Weights of a small encoder-decoder audio transcriber.
Model: encoder arch conformer, encoder width 128.
Rows from block 2 of the text decoder of a small encoder-decoder audio transcriber, named by matrix and row number. Rows with one number belong to one neuron. Each number is 500 + 50 x the weight over its row's rms, rounded and kept within 0 to 999. All counts start at 0. Numbers have three digits each.
After each neuron's rows are labels from the 100 texts, of 14976, where the neuron reaches its highest value: "tokens" is the input token at the peak. Only what is clearly more common there than usual is listed. The data: read English sentences (LibriTTS-R).
# fc1: MLP up (decoder.blocks.2.mlp.fc1.weight, 1024x256), inputs 128-255
# fc2: MLP down (decoder.blocks.2.mlp.fc2.weight, 256x1024, transposed), outputs 128-255

fc1.461:474454470500483520434524511580518529500429373457386488522508582495462461537442474491481458515499520511547517512473551546507537477562552565492506503492426497439544531519496421594460582435440490599476461465492524510419501552461469435491487470491450417457451481374570494489465506483429580552498548465364464542504547520407486488434481574453518491535450365467580482503429549535472600460464
fc2.461:686553520388544555477425453448500497574527576514606505362564404472524535529461466512523578425461497563539398519508530465529409514585563491501490557521539553523516466504583509488450483514462558469495500491607530540479574505512578468459464519416495445538542546569491535584508481567466580487481434558530524501538441424493478537554511434541488519399475612571456528451575464513451533517551
tokens: "o"

fc1.733:512549333538583549517555476553529516426503559436519515409539545559537500482398477563578465483484518575509477484472530463543585519552525550453438536519464496487562559544494539516470489519531467546508518564491524509515490452463635497511442459591523542520456541498564447448498427458508530503440447435386504462636486482419548498533482538488476447498476430471448462501515453532431520424427
fc2.733:534574551509516476438369457424505492468585470571492550446521514496463476383531600513470417383520436532523560557566465415551479503505534525504456563587564543424510394508438515468529504514491488504529441478564476522540498506499460594532477477516481418479512517432490562512515527514555490519473449542440589482463487488554456476559552468550453539586426481556498595518566476472385520556423
tokens: "s"; "c"; "a"

fc1.29:531516542526550511435458349583468490457368474453544565455424536584399486470487500579555416495533498464501467458448482480533470448487492475441538514496461529519501481535601574428474423455458506601500450375493432572558542519465476510442601578578506529477467534490400502438600566537563534537508475605524547480507419446512420519522476483463468573561483505592473437553508438548543459509437
fc2.29:428503469579492460462527411469545470524509405535360508541563392405554554485456526544538559496391542526466488560530481502533539449459505493487478529543522591477479460489473484489517406532512473535509534540406568551555407482451571537531587520482499468489568497456504421503441517467500554414528438524478605476513492565481503566454518395518438569467423484500512436469538529554427504499437
tokens: "s"; "r"; "c"

fc1.481:389511466524526584539476605437497574438604514560483497456457508534458491456412542531480540531508453545481514489448509643512504514441478540586593591532424483509487499559504438565463449486464525475479474537490462444379439448554476510577438582444486465457398435448521459598435453492497496434485506477554440521412399548549537469553443529531525401538508512398569458548508513587535529537439
fc2.481:530492479535510461457520567458580572547428475441585520528492579440534442401560530545509493435474504520531512567591464421531432439458417543447503454516510546371469486465468524505435470516555547475524559406555494507555596525562476516475536446532453513462562592500508417575497463563473428488399578489532496492544406503517519492561567435547488541524459586529494432541526518483459529456529
tokens: "o"; "l"; "t"; "a"

fc1.130:502492471467463484543404529465540471460457515412519536448421539444523570481504499460509476614550451593556507566477544408522464492551520581498428473571417481469507471582475512570398491458536435485497528556558543536466461558586542514639530467484454503429460557447554483567577467470565505548521446542473429507458568576559568485529428461441485500539494462528487458386511528436503505524504
fc2.130:512403449460541467391539563504472463493609493527536446568534514535551430529429534470420532459646498425463492633515437513446493404440604412502467504502503504440496571480534499489477504494526551463334528573535483504546552502479509503464505476542520383471485550484495569404342493535455501394486475520542499522457425527512481482470498464487495474492495581538615473605591452527551496440482
tokens: "n"

fc1.194:439372530516529556427520588624543549443462579396483504471522418522548542523426434535537435532550543565445512413485558483396499413439450524488521564458460547421515453545512501508449479369515565437472524653490515605459499624484611474579520461558566528580447527539606496513515428452520496448459528481545460467498558547502490404451463500548493520469473479545514468493487585560490455466486
fc2.194:565498497457500544539549547418459471576564565509488439447491611456524538495591558577514469512537543524499541541556417445479510573503489494594439518513513459460518486578544515492380492498475493509487434523469481491496507546488450507432561455544493470434534567465532459414425521455470571531518455527501501618418456540541442446647494505396434505445438527429515514529586528488473483466546
tokens: "o"; "l"; "a"

fc1.673:556503486501457500477504451591512451496525458426466526513538520448464558579499515469461461474526604471441431412531495409677444505538576476514449499445501399446555569581507539493490450481545486402465512448502495490440490549454559479361435516459485583478439467479478437562515482489497522518450449499434503491471424540514505420492574481511467530546611615478469507552517500631473475525588
fc2.673:500413465466477485507507562544465460461550559465610438490552520534473467470463546557512461582513443486508487490473515532555592562563467477524508393557532391512420483549395508590534568469521547504514453452454455425547503523525573458566494451437477501526527569480430454430533463572441444509419499567546465563498543553484496551439438490496522499499452467505487496363508467402578402474418
tokens: "t"; "i"; "l"

fc1.556:547463487497442447436468454536497473431450535542538457467517500517385498481444475513471498460530457580479519454465406507523480504571518501391497571466410477512581484458541514453469392482497458511538477455464456537531478472427432476409483453573498503420468441530465515526430519493501504470454524582419494490546483469554527576468482469456562516563450493449562464476462557539504504526500
fc2.556:470433482429435579472512504481442527491576428487611522510499579516483496511503541460523470546506458515477523494594457454472557481384510503501420438531454467577554522542524391478510609541480540508462612483485473436452566579573520473560458488503468490543519504496451519469458513498456451589414433562623569470432483557410505460503381455471394527448440521604538389528515531521462478460512
tokens: "o"; "t"; "n"

fc1.162:494482524435511442492482443545482523493524518482503486535546436523452409510422515456504485512561497545512428497444491581560540564489551517532444457441493414513504481480521507499421490498444424491541521374481461553422464686513452471378515516534536473418463514527444464503481566595419486455501495559457479505507478472544559520444550464480521566495556456474454542532535482447513538489490
fc2.162:561533499442507458455523595515560537490448470540577509567497549516522617489535465471462534459480466494464562441509465465485450490559533565466471448618495426479417551457501518525550450441535523459461463502524532448564482415543497482509531544522506487544504452556548429611457471581467598504467374505496412427441524551475446598513505516546413557481440495458549463567494430532370442458416
tokens: "u"; "f"; "q"; "r"

fc1.548:547533483557467594442460474591552570436498487610445517452509467508458549529480561470512523469521559469542502531538484515593466385495464492552451519464504522406521500487497542513571447420381478496502627569441466557459488542538433499474532504457539496418516489414527467455567521562459593508507522480502493510444491476528512485468621506545397514451536535494478435417464578476458602525408
fc2.548:542530523489516482416499495516441555562542501489534521539529502515449475401463559511464456480543516536562520526434625563448497582404472478475499473497491520539487525526571447411604511579487429446514483499530511524508437482369596492593493515400545433503521443496421500528563530524533460536472429446604517491587480517515458343535466412515545406529507501433497497477516539568465563390476
tokens: "t"; "m"

fc1.210:519527500378536444461629573453543414462510478434473479433603559489491471419566494361471544569510498553545455501574596479510481464515510465511478437487415461517554549485482480565548467452540523503456443565504558588437495481556466427506524563564479469497480498462411388513546555456562377496507552495484363494474506537541538533455557576535487488509509521560551416427487556531423406522460
fc2.210:420526590494476528487492574550535470630475436573502495485496506470514538495452505406458475484504546519476615506480484566480600582499518505517460492472480524467561431541483549525477476538499486495449384401511444536446534515523517520597541418497576508557476492566414530470356482546523471638542411502473524469518441452470408517513520493520548568515534534458529480474495474605526487449549
tokens: "s"; "g"; "u"; "v"

fc1.271:518535516467523518493456393490512485502539433499343530552523589524462509418496449496468598494585482548579518519453558467478416533516487459481390510447504536531530521449605529569531453496451473530451439449441500523505431544523505479518474486459495490565571451557453485576453503573502521502605516528493469420493361601466451442525520476393504526514476491465467518444461439466413501470476
fc2.271:529485463466469490463511555541494473517541502445508584451549473477486494535493388589532512480544505398400538595511542486572513479494441527395534471564522575381445433580446510472533596495458522507463479523503450454456570440449575427550458523462561487529505403498522548558558530497565547453484538567476453447540557549482513451441531566526615500595462550464503408530454494515464406571490
tokens: "c"; "r"; "a"

fc1.519:494508562433540449579562500549605435488577473419446480387412518593440531539514501418514521513511515582519475429509512547408574500500464477455460533479606514534546527458573540446543507508461429553431452523466417519435540549551446564507544464489455536456510495506530493508480554525525462488518499446580515517451547526577429372545504529488415510442423497472458549510447505521541479452508
fc2.519:541455501493576493622423606480542566478499507468514525549478516516475470511392494404497547479472543514499445548451490540431495561626561452403540501499381599588516466576473534523417431508482544482456513470499479476495500482503597525497475422493578449491496452506462473533510504459365479525494618549480509520583559585474441501488562439487510447489482535546434487562529507426492488512539
tokens: "n"; "r"

fc1.14:488446572524538480487496507557641441493605455446618511496516535415502479520566522557502596460525554548501517539336421633512491528442436436533571466536529467486569568529457486536503491537445481561473448427453547522462502494446561583431513423544505414420458514455482535516509461450487473424546519496494561407618484489474414547541517504514516552574504534517455517520486531463519481476407
fc2.14:512528468459458512495479479428494470566415478552553561442520523508517446479494499528540472446641520541503563449505521621440559529459558610556427468528468474435533520557455448500571472520451504546482467435438412463552537466466474518568449487547452444447550502448494490471448493505521471574491496522464566442452473492533546450459607528536480518502509515472467490459497509565374429494482
tokens: "m"; "l"

fc1.591:534508455507487505553425588529486646486617488466553507454492492469480537544516477576549490444431498551571450461524492476455536452539559457526524502606500528473580495513523561598383492434510421487490521508558423405551507454486491560523553394488429579482579605454513411529424471571499468467588400503525481544550424622517589468474525448446503476504549530460356456498495416475564519435575
fc2.591:461443478548504598435529472518404458522517527563480505520441559479416459541519486535525527560436533557469518514534477521494478525467468479441516527343429539440451506440566417530501570525456523472495493483458496546453465468488422506556560494369509516482542517507484481413517508489471500465521409459516595512498511393517469460525446497524521573451444499381539496459517557620443465484640
tokens: "n"; "a"; "u"

fc1.444:504535413442474495448474483438584477501521456625569489494434487509445437470517465467587388439482452478517456522554461548456462414411475503606547487558454547475514395517472532568457543433472404480484572558540614616418469525556464488540568435512536436529537509444547547482476444535444515444531474436423577487489511505434449562568553588454418507475533537452511443429497492543464482382513
fc2.444:493470469469566528500416574591469539452522487587510531562482508512569576451374409500456536603481443443516487545471513538518523456599557585458467533498472438492527493482464568385602436514489497464416502528596543410421483449486478501406506500466453603591509478542501506521430516443454558485551471497446540570506530532557595491526424538493466530588532496506457438433474530479531466451421
tokens: "u"; "t"

fc1.270:482412517434491604436460618553528507550538486550604444515531614602491557444521589504553540465453494640486525458576537421561509539366392534518448451489487598541477491480496520549508508472465446430511526446429536485474459495573506445494522542451558490553499468507545503447432446517481520498502375448479523459524503427558482451491535562459397553549460580523424528560539472641530490425463
fc2.270:294496436530512550471504524477455468587465452524380533594505454462474420423478530446517529527549454561535533482427426595420526567535529478492430534450418512496516525470537474523572478539503472449594505447476539488582545555499458438490494572493485491423475501431431461433464458514454559421593526498539456477584505548526506399525418458524488448504552628566501515489498495539450489447530
tokens: "c"; "g"; "r"

fc1.338:533516525553403593475445445463596520485485589520506491432531414473482605445478592541465544490531594500469486503526495560477535478485512495552479413542491436460494531614564551504496492442458499456573503563598475521503494489407525509556600481514440420544445401464526533510475470470460379529585494511511513460540502578378468484505420565548466482459462475552533611439388563567480501464438
fc2.338:555560463519648502512560438527474502577552403344440500464574502563466523510493477533533406466502495547567460462574505490516542450528545449538507590556530559487507518476511442489550424535525477521478442454402501558505473432548562521427420447508514493406518534516437469495519520487476499457454349509525539491568495364434525412520627443522493453530539438501488564437561529472460470634440
tokens: "n"; "h"

fc1.205:531466410346598364564572399501474554471599508569457524442497528416540492589636445459502497472495485501407494405520505533475497450547499552517510526412513555471541573573603467525526461503449484445568520534504519462505565501464559448377541435471474472518442504463514530485479518517641530421536445495530474582437450437448636530459553560525501431522454554405607399456411481448495513475522
fc2.205:506480505482493544539553530499544494467478439573485504619469527545533556531520506557513494488498494427488521576506493479531547534460456494486515432479489434469504441538524448548446603450491544503467485508390489505536436485585477570484474572583516505445518424590460447566563561431599527528389569300556429519600522437568501576520522447461549570513493419502516509523568528599550443603484
tokens: "u"; "e"

fc1.725:525510413384485496508521433474580614500423532528519429502465533608444544569461513533521498595431522502431552471519518512457506486532548538443543452458561484466548487520389488433402574459530508545423586534550392505419434456383493518470498534561407515353533526447518494532461487459583426483417462432431433486399546463576446568531439548400451521498506543547548479571467548464537466603479
fc2.725:430466467497556516499459460492441480465632503613496526491573492440553482559574487493507573526559491463584486396479587495570478515470471444508546434485453540557560495508565387581587526484450475524558387515519517568339578589484514387487539389451517498486522419497543464504505454512493601491442546571623516595494473399461536463518479473545552532449447476457521509509516503544535513457433
tokens: "m"; "d"; "a"

fc1.171:622397464541519423537535506434518467629478524413488434535615359456462481462507488485546485549448518523540464474546543456484478517567540462504427509526502462502493540479567478475458426431402495516501437480487500525457558644493455537437539526613498466496420495451534507532480490475622492511518528606480466446470499548487511505524500526506515528446519493501463539517580410458547458531546
fc2.171:442557521500522519435479472517588499509497483566468576550557627483422517477513552590494576478534546525541502555516552467480499491550491525496621496482474484494526543569556484531455467558482453504473433521488563524418453492490484501571567467452562503407575438528424472468551569514513494502515527552556468421494561518452475613526520476546460479443429511392552562444536469514524550478464
tokens: "s"; "o"

fc1.233:466501493452543482481508560483558521396495550627495502448561562402483517573503617426461638494483562436498529485485530506562514552531478512489409486518504423490473532521386541503457568385508445594492555573485549419470480483517565476530482503530562550500454481480526508606500527454422475511439519471476489492442510496549419582501500489451535525543467517577519508498507593494550549410467
fc2.233:523571462467571602427524449523465536468547553532532447427480461420473508542500474392512578562542553540569473531497533487475468508455602514515499634524492510583462448549530449439506444526514512464534426465490517514508492506498502481504516502580442461467460496457462472492567453552539490523574473579680491514441447494514428592497441398470414577480513527477564491462557383526531426509477
tokens: "o"; "b"; "v"

fc1.648:581479522521508457523499490499471520544530535439577576464521530535451514453496522451433483551483511435522482491533556542499440566420550406559538555454438513495496513554492483550467406659507498495529713509447557444472534530479550490479597420491512470549533530380485467544564497459502517567475509495482588528511444545456440492472525472523407475577565425475486546510545475506552418571400
fc2.648:561542461475548462466544544509495466503332550491528577467515570538460437391583440485557460530585519462473516529502560441472510539429553524496538502483504451541543431525508546513488486471530504465587410470549531488461511486470455581516539516439528517459572456562478564478541454597509556466470517447528411458487465477546478472496547528485517471581435500521592545471446361625436544561467
tokens: "u"; "i"

fc1.81:513393435485463519440483479522518512424500532594598481481414565470498512499523466501580565517538496471526470514458539495589483509431527540530518420491372506447624549511553552519531521429532514586484500482594489455489448458495419565531463476526564475536504479384616398442502465541422541525480510542454434435497464585545585545499541473472405468557544512461473563480486611496519526531422
fc2.81:470544469506557542462576522558459612511535515462547463523513501445531521461467488534527540454481544489457516517594505456458489432589507537498559538489478505518407518464506481466403495566477498500456378432490589541414454512480532476426481547562438574488485535574463532518582494473529490446566561506489555472526442498490473424516476501486504330482552538472576529541401497445522504596587
tokens: "c"; "g"

fc1.584:441528489522503471409508420478488487468533495508497470483488537568468517478534468540490597559475577442517503441432549490550392414534557520517575487564405451500503461502545563522452546452440494490518455526557547406564436463487538496443561472477463512518586503569452441435529438513512475406488452479528452558509554511493507432478470452477511489517500379401462484487563525605476476536517
fc2.584:472511526482454487559353469540533547503505456490591546544508489560535496445489620533563399460437434484484517551506510613525531538557565485495458559522584465474481517490538543510539439517571565589469483491423429524505526513519484511498549557510545476559484435603528559573584458520523544489533472565423526448546585430576565529518492545558590517427568536538538476521530531491487534438539
tokens: "s"; "t"; "g"

fc1.490:516589520458471440420558433556574514493548507568563536569533526456561522522502526503561497412508534546469555602461555493451520519402492568556535642480480459516485498534510511520441523517468513501485530539486507388511643453510439486471413515488508414549504568468557520490462509480346414542638461488439436493378490533465522507463446521439487540545461604494516457450439460522509558444468
fc2.490:453512422565430532516518433497484511490553503442401515565523445547525490580492436470501582567426418390635504446430446525561442419583442524444471464545484463430546424484504512509620578463546505393388483500485449589474437429472458528520467491534476508520473405452503523502433450483494469566520523497449451594523517519509533519490502587534543583440586476517466519505505407490441481469482
tokens: "d"; "r"

fc1.451:439574457512566458544587529503498545428558442491493405430490485635476551491585555510461513535527483562495499494444543489432455536437484531543443592505563540428552540526546468499413430484460469541442457531527401510599614477486430543498503483531499460418501532494582502557463583584517492447556445627558515401517382533482489499516476559452485583475459465539544562482444492491488530621497
fc2.451:415456435469495463433497523483498570519553511505562549572590511529517467474443452485551483612503460472508494548422501515489425523526433535531488479530581554508519467544458483539548586475524378550451557507453536513531413479489613453519486524449564578484510573472472492494375488471543511390507579508526512447465564519424528433472455483529550513484458549501529473597485486542536540481471
tokens: "c"

fc1.664:526495429498553532467594592479456487647494578484418548368596542427638483539422522541601442543497547503486492519421554458546372479442498496440433540362449563499437506492449511495484492427450559585399600496556512544498444459500538441545646457521524523553472561502507502498529454526526486474589547469486465541521482481482477510546498443447482518493561516454536491397514378491440487488379
fc2.664:492554526537431465560400522472524529471515468457465490560479556486512498482440499591508532463561562483478499458487568608408461493496585495457358507554508541533394435603471554529467393496536475434452572525491517465459593549443450538432449520529574490470483472501511456560426482449460493516416557465481519481457443574424533469518533429453514438553425519484531449539528561495543513586539
tokens: "s"; "a"

fc1.586:490465532531455567513579456477436467479589536474523539424437466443542482601501493499466494523530575496548571535498461444508422512451538478494522442428527477495408411574525459589475427481483490431534466536514528585537473549465472450509539518450397498481453451462615469484480516612461471510593651528470478442532478471562492518555525400454368441533407571520460492457495483484445536520515
fc2.586:475527410523573521447486494456503548526563463500507470450519508519564600450514418607474434590502483569538448442488551464536467571514481472448481556484544487570468541527374548492435521529464483484545584555493497499479505431589510515584493552486510474490618429554529517483487488466524447510507494543418486504563548418458505582497378612461643572557503531457486398445472428463506554602503
tokens: "d"; "t"

fc1.142:432459478460470459451482514408609531488433515469515544497484501459462499426463471584440499514575502533498438594557547520479560500566500473521457487510414551473491581506640543468568463506513485447516514462547509484559517585623454435454539560532447431471489559558487470507515515406467510460478442526560544520462545432487519496415528467478563475497513500626579547501432515548443565408519
fc2.142:407434453441606525549488451521453532482574499485487575537518404471500459503471515563446518474419497491656503507510498529512503473433489502486528541506475400473440355495468559513539520464587495585383505526388493463477515553515479553594568568523505422514490476434427575550503507553554508505427515481544505463524464567578529426403460508462453604552498446531416513540456514447590398527525
tokens: "o"; "a"; "s"; "y"

fc1.470:457489495478473498514533477495465456518506448525514593483481535563503478461486577514532475560494560523525421524581504503511539511516499416523392530582530512522527529535536513396532608495481510454479482563476427494474568476578537484486473405597451428663479503544575568508574355513548476554588480593536558478464522498447549494571417637535439452533536509477523487469455572575492459517507
fc2.470:577504512533502579492572456440483545493508538545495482474486357402522506499537480476489424530482478409427580525483576565449506462545541523527433555506503469525428476407504438459509549536569461570457479391422461494491596464518468481509452489485536646501553471432474449481415528532482572457460493432499519549461419490488445462481416390439492446526525486545498490464561537526478512548385
tokens: "n"; "r"

fc1.136:513513429608492603585543463518458492351510427513416510511492462554545502502527511614569537552509529462477449606531541532449504465446492491540475474489478461562460514515470493488476492515515566554479528476410513544415380477542443431570448492502508445490546567511488514591472442493525530502384507543551499404479470522475510526491497500523533425439517570505461502540534479508611603480459
fc2.136:535479577490454490485468529472541435526583496536522513525543549455479472490543558561516469457499558478483451422482499559588548474509396568461493545425544589430500485583444521467500492450488533449476500543518526373513560614484493504411381391558536518468468534495576506535433484515533513491459552540522555518497498589441533562532592494537505596458478480493501500401447474486507446483485
tokens: "t"

fc1.256:490370443457382529503501468543549455440485442417486434519531515545482406531497487495470526449537561514515498486561531481511464509567514465465459506537467491390448582583463523475463481580493592536523570433459571548443566525621494494438490506527535541478428560527607415468525422494451561455481486468601460465535438467516473459457516515517544473495482446553471482512515520592492493443496
fc2.256:407530545532523484505451462472458483572518494612470456359523501496456470534554558487465525445502492492477465521450540529536553499540431511520623448447530527608543475539493436571545531508498433453462498469464470569444504437464535533555535486451490541490421516453513481441432439519463534409443513530428468499461501566442462529374549547505499522435576474462560541623579471457602512627505
tokens: "m"; "e"; "p"

fc1.223:560552479477448519441553422523461487500434518525492436476594592664471480512523566486429448537477585433578453492558408517438503421478537487497479552454535429501494512526573459424478597503519499510505484519448562580469461459449433439536543487450475423511416468527502492576443504462453463521565475466422496489492521539543535575530560549447488500552484466450470402456588531525526517518501
fc2.223:564429522471534466477469478529496501616533344490462476465496526456514501528555493573546477434440519494502542411472505488506418441501484513444585491452538607412386549534503551572543444490500573554496467541446483476495438470458568554554485543586477538534548435485548505486535415432481494450489561568492443485438565578540554509503528405453368471540439475556449435427453498426450583457520
tokens: "e"

fc1.603:449445368451509534485423551413482536499548528486431483468466467473533526468476496473431568539541409469504444491517450575522475519486479515597520436535520494446483563512463590373471533527554495459479474468610408523511509546545509575513562511486536480463434622526529465498468417433514583631517595536507486473510495474522579562506538495523426605532407463574523460455527559564521537480545
fc2.603:500563360546596467413544534478460480543527534456446522613460552494440493521520538543497461489456560548401454438428499430503574481525453604509536500487490480515501547497600490525525602551449519432424457535581509546528560443413526507565439473529510628427534408463477559558509449444527482501489475457428485508465592489449455433426526519514472552419488425497575512502509462499411491541553
tokens: "m"; "i"; "l"

fc1.317:507477423476459464529452531408492491499479465453496514411507441447418479607647474481535426498520573493462444556537542489450523498553522598479463493560510568463591490550445539437493472517471511438431470492474365529536445479551565519450529508459463526473512493471512486471473547465587469463480535522490524475454530533541559439478555517497420442463495497420522515521459515455373524558484
fc2.317:476491493420482516494495499482494474547461526517535539587450463559470488494494579563469526519522505549547520560511478494503538538483426540585460408546528459462560544537512506555496433542495439400481461573533553507599569477607428469559557563533479420477515423507464557513424555528460523462464577568447500454536454347496455547501512462494396461468433524583482453420524472534463541522437
tokens: "u"; "p"

fc1.242:437614512572520475476513480518488511497549540632519536579575528427437491548514457375499474462393447539558531429517540480445492521533539530503536545530492625583401551523530482552549562498441557540545555458450527466434494590500451436428553427564502487576475466442555468505510497440445530503526406468541449509492455569450628585491521525450537566506535436533527493494518515497392509457527
fc2.242:560468499414465509422526588443512531513503510446549439447437530517534469488625488412469491592569493554413497598459504497517527554504482395513602494486477426482486513470424497536491496506509493521487480513547512519449539381502477476494541606414429548507469548479410484412546476486509450475589502481564542505431478480533477552544564489440487571502479503472464462549531447446505484552422
tokens: "m"; "e"; "o"; "y"

fc1.128:585483471484513595469470385337553482494440453434553523494535487501441493437471517548508483509595598457514496509434416604460407536497510459478490608526510555429465457492518456598426483555412557547538454464443494442400442516473500558438520510534389498530493506495625434550439511476428453406430492490387528544516550537545488612508540497592517430587554525579489452462578476533519568522395
fc2.128:599471525493506495484494413536460501463451503507492538569499482435505434490456437569435462536504509387459506467482531542611520582445486495498416472451531493608515545456510492441457561512509478579545542476446469567616509555580556627509431473421490551495561526552505563553470548448490496514530542427528468511462451501551536439512337475444479474440535564541534546420485504550546537500586
tokens: "c"; "e"; "a"

fc1.134:524412448547450488523519462536484469487513578561491513571514481500441384484409487429499537479558562481513552532515420499503465512490521463535487498385424523419468471449450538487528513468493504452614557457500555461457437488505488528471488516430591419496463485478562503590517496541413573488513422452474516465462510477364469510502493460511522571521445478363481508491496551528498628384525
fc2.134:569479525484476433494446528421452430527461501488497394534545493569473518481470513574560509433517483512517471545449549496488473514534461464604514542457591531485531524453426439461558453521413518433433572526499480485511514564495560480549444458577528489542577481480438455531424431556430494466423486526636481604542463474423579468465512436462418532483515500583469399493520494419577452604574
tokens: "t"; "e"; "k"; "f"

fc1.19:484472446537517541543477451517450540472492472475510471457501464583419566499544562506563543518619441504523510494429506450521470306442538518519505587549430558537443566543528522482508410547397458534473613586508466540477483513484468392561450516635525444475544528523642433529548475515500445372428490473542571469521509498575534550477509476554515492518425535544523528477540592617458531507508
fc2.19:479475503575529469447553508470539506496559454536501487459515520525491513536511504496463614548484535471454538509525520490476519509471381463548566576389606496472453537543492458518556578504426470598495420504568539555515499550380491497464525518474443433517502576510468484543523543534533506531473494460450398508483509445482543527460465567510470497463454521419544466521452431525450437566477
tokens: "s"; "c"; "r"

fc1.576:558529487526502499540523439555466498531475500511618403532474547573485471583481576504457457459485581496406569486502598541507431510468528558592472560521596603504460471649572487497612553564465551522499603441489484473510436562524475492481537496459514483533495607506564504496431505480449446478487466465597431556486512406503513373516477530470530579537508441520456535490615538500513463375581
fc2.576:477593406497489444401489506520506509397539553493550494507555476523526499547562482525480547382514493551519470512498514467525590445465444449563600583465508547479496519499455467497453406526521418475539467403436512632496475475504631441558526505409400535447461547484488491479559445431474554571471540498588535457533516470610453574563504535495507458448452467528562528558488561503491439467455
tokens: "n"; "b"; "d"

fc1.351:547458393465555635431501542503612395482462435574450463503469577549500522499559422501493455623502437588470463528507565450559378433524491481582562524588462467467480530532469511495505543528467486481452403392533422377516427572457613492544509465373613484423502504537524447571463485460460562480405417554504487461526468509498512504472516445547403519497498506496566449487429524466494511541402
fc2.351:462522558503525446522571531578516544525487528512528502452513470478505485491478474443507560487430454483479472547506515510446469603443494515464360513437505433499379468549454585489503518434552567644501454492489550480563470462514464389513493531630538553510478462542509521518427508519478497410429459501545505542475474654426545376460512511511495441544473532504472555497470435512484567538487
tokens: "n"

fc1.345:555512468516504510419493437540470536474551522458486453447455484481435514498448548544560581526568442545499456422517557573503475547423487570530425504543513503503497517453524484506359478497431538538526500407528446461509556535542511475502500438572436476496363520526476465502475463511388394440497437431563556442485499460637650400492531570562527595535573499504550504460464402521528599510515
fc2.345:471556509511504486505509462501423465485470454434527461577521576567498491463456419463534435541614525422471495519519448518399485456595484587460432439484462422556541507510345555414511499445483524611467563541484529502522553536538479452415529574537566495458483464505516435404433502468548500484608511446483450575551525412486476486481458557495520547422492563441554411576524487554558484519465
tokens: "c"; "'"

fc1.9:485460440496522607521499463507482463549582422505486496438543559546454469448449440441502520464538458449558557429499605406468552419531536437551462505478495538517535417532530456494491523373547620549454554442622552569533544436521441514535531465567509485612484550504462507463527465462415476483546498540513453510502531480454415519494467483439463481604473465543593474448488523523541401425477
fc2.9:502434560489497494493536525504515473486489546530540510476542457458576486477454473559515405450505529382554470612541482598521483513498515601422471585494554530447509371502481525553484495595550500419452530569459499527506565474495516616470534494602495550441444381471472516562537482483501523529450468452475406510577512470556529418436512526522531624520477478478452414469524519527558468592563
tokens: "d"; "k"

fc1.312:512503468409453496474543496574579518397509490549488440435416519593415522484430561525475421529565553532571523488577503546560557461503508506518521457573573469498568427495436498501530442526466434444505610496527523540425464592518492521478459520462536528456507354434517509560487463534509486607458583506501418491447472506519539526454557587578445466453461558415521471466484410485551568524578
fc2.312:466504470491527505583582601531527475538555448440527551480488452506556528452517483557542532531458597562479513530491531422571509515531410562518445461476533450414491448482539550454550484570522506414501382541446485533495497453446527603578507583539510435565493478600468470520511528458485499532479537448478460474512513579608506499511462432524509546544508472528414500417567527619486490416446
tokens: "u"; "r"; "n"; "f"

fc1.545:407541489483555507469438534519675543458490568509573463488579461619477483491556538511518520462522543459529548546503469469455490521511493553458444427468504429506525507602496542418530511492446568483497425387568515557492593467516487556487500412503553464434419452442541443575428498476502491557563489577458454483460553527558560456556528569438517557471449495504548591563533460404529478561490
fc2.545:527585477593571542450530433468439422494482452527368504483593558519566447509518458505604508627487541445508451481489483578519566450502463438518559446506481493536560571562607470631558470450497475525485438514463546549519491467507483472503528447524476507540541495478459506437460471501565521528619525518438447581529514432475552514486424448450557487441539478469461525446467417498533624342536
tokens: "m"; "n"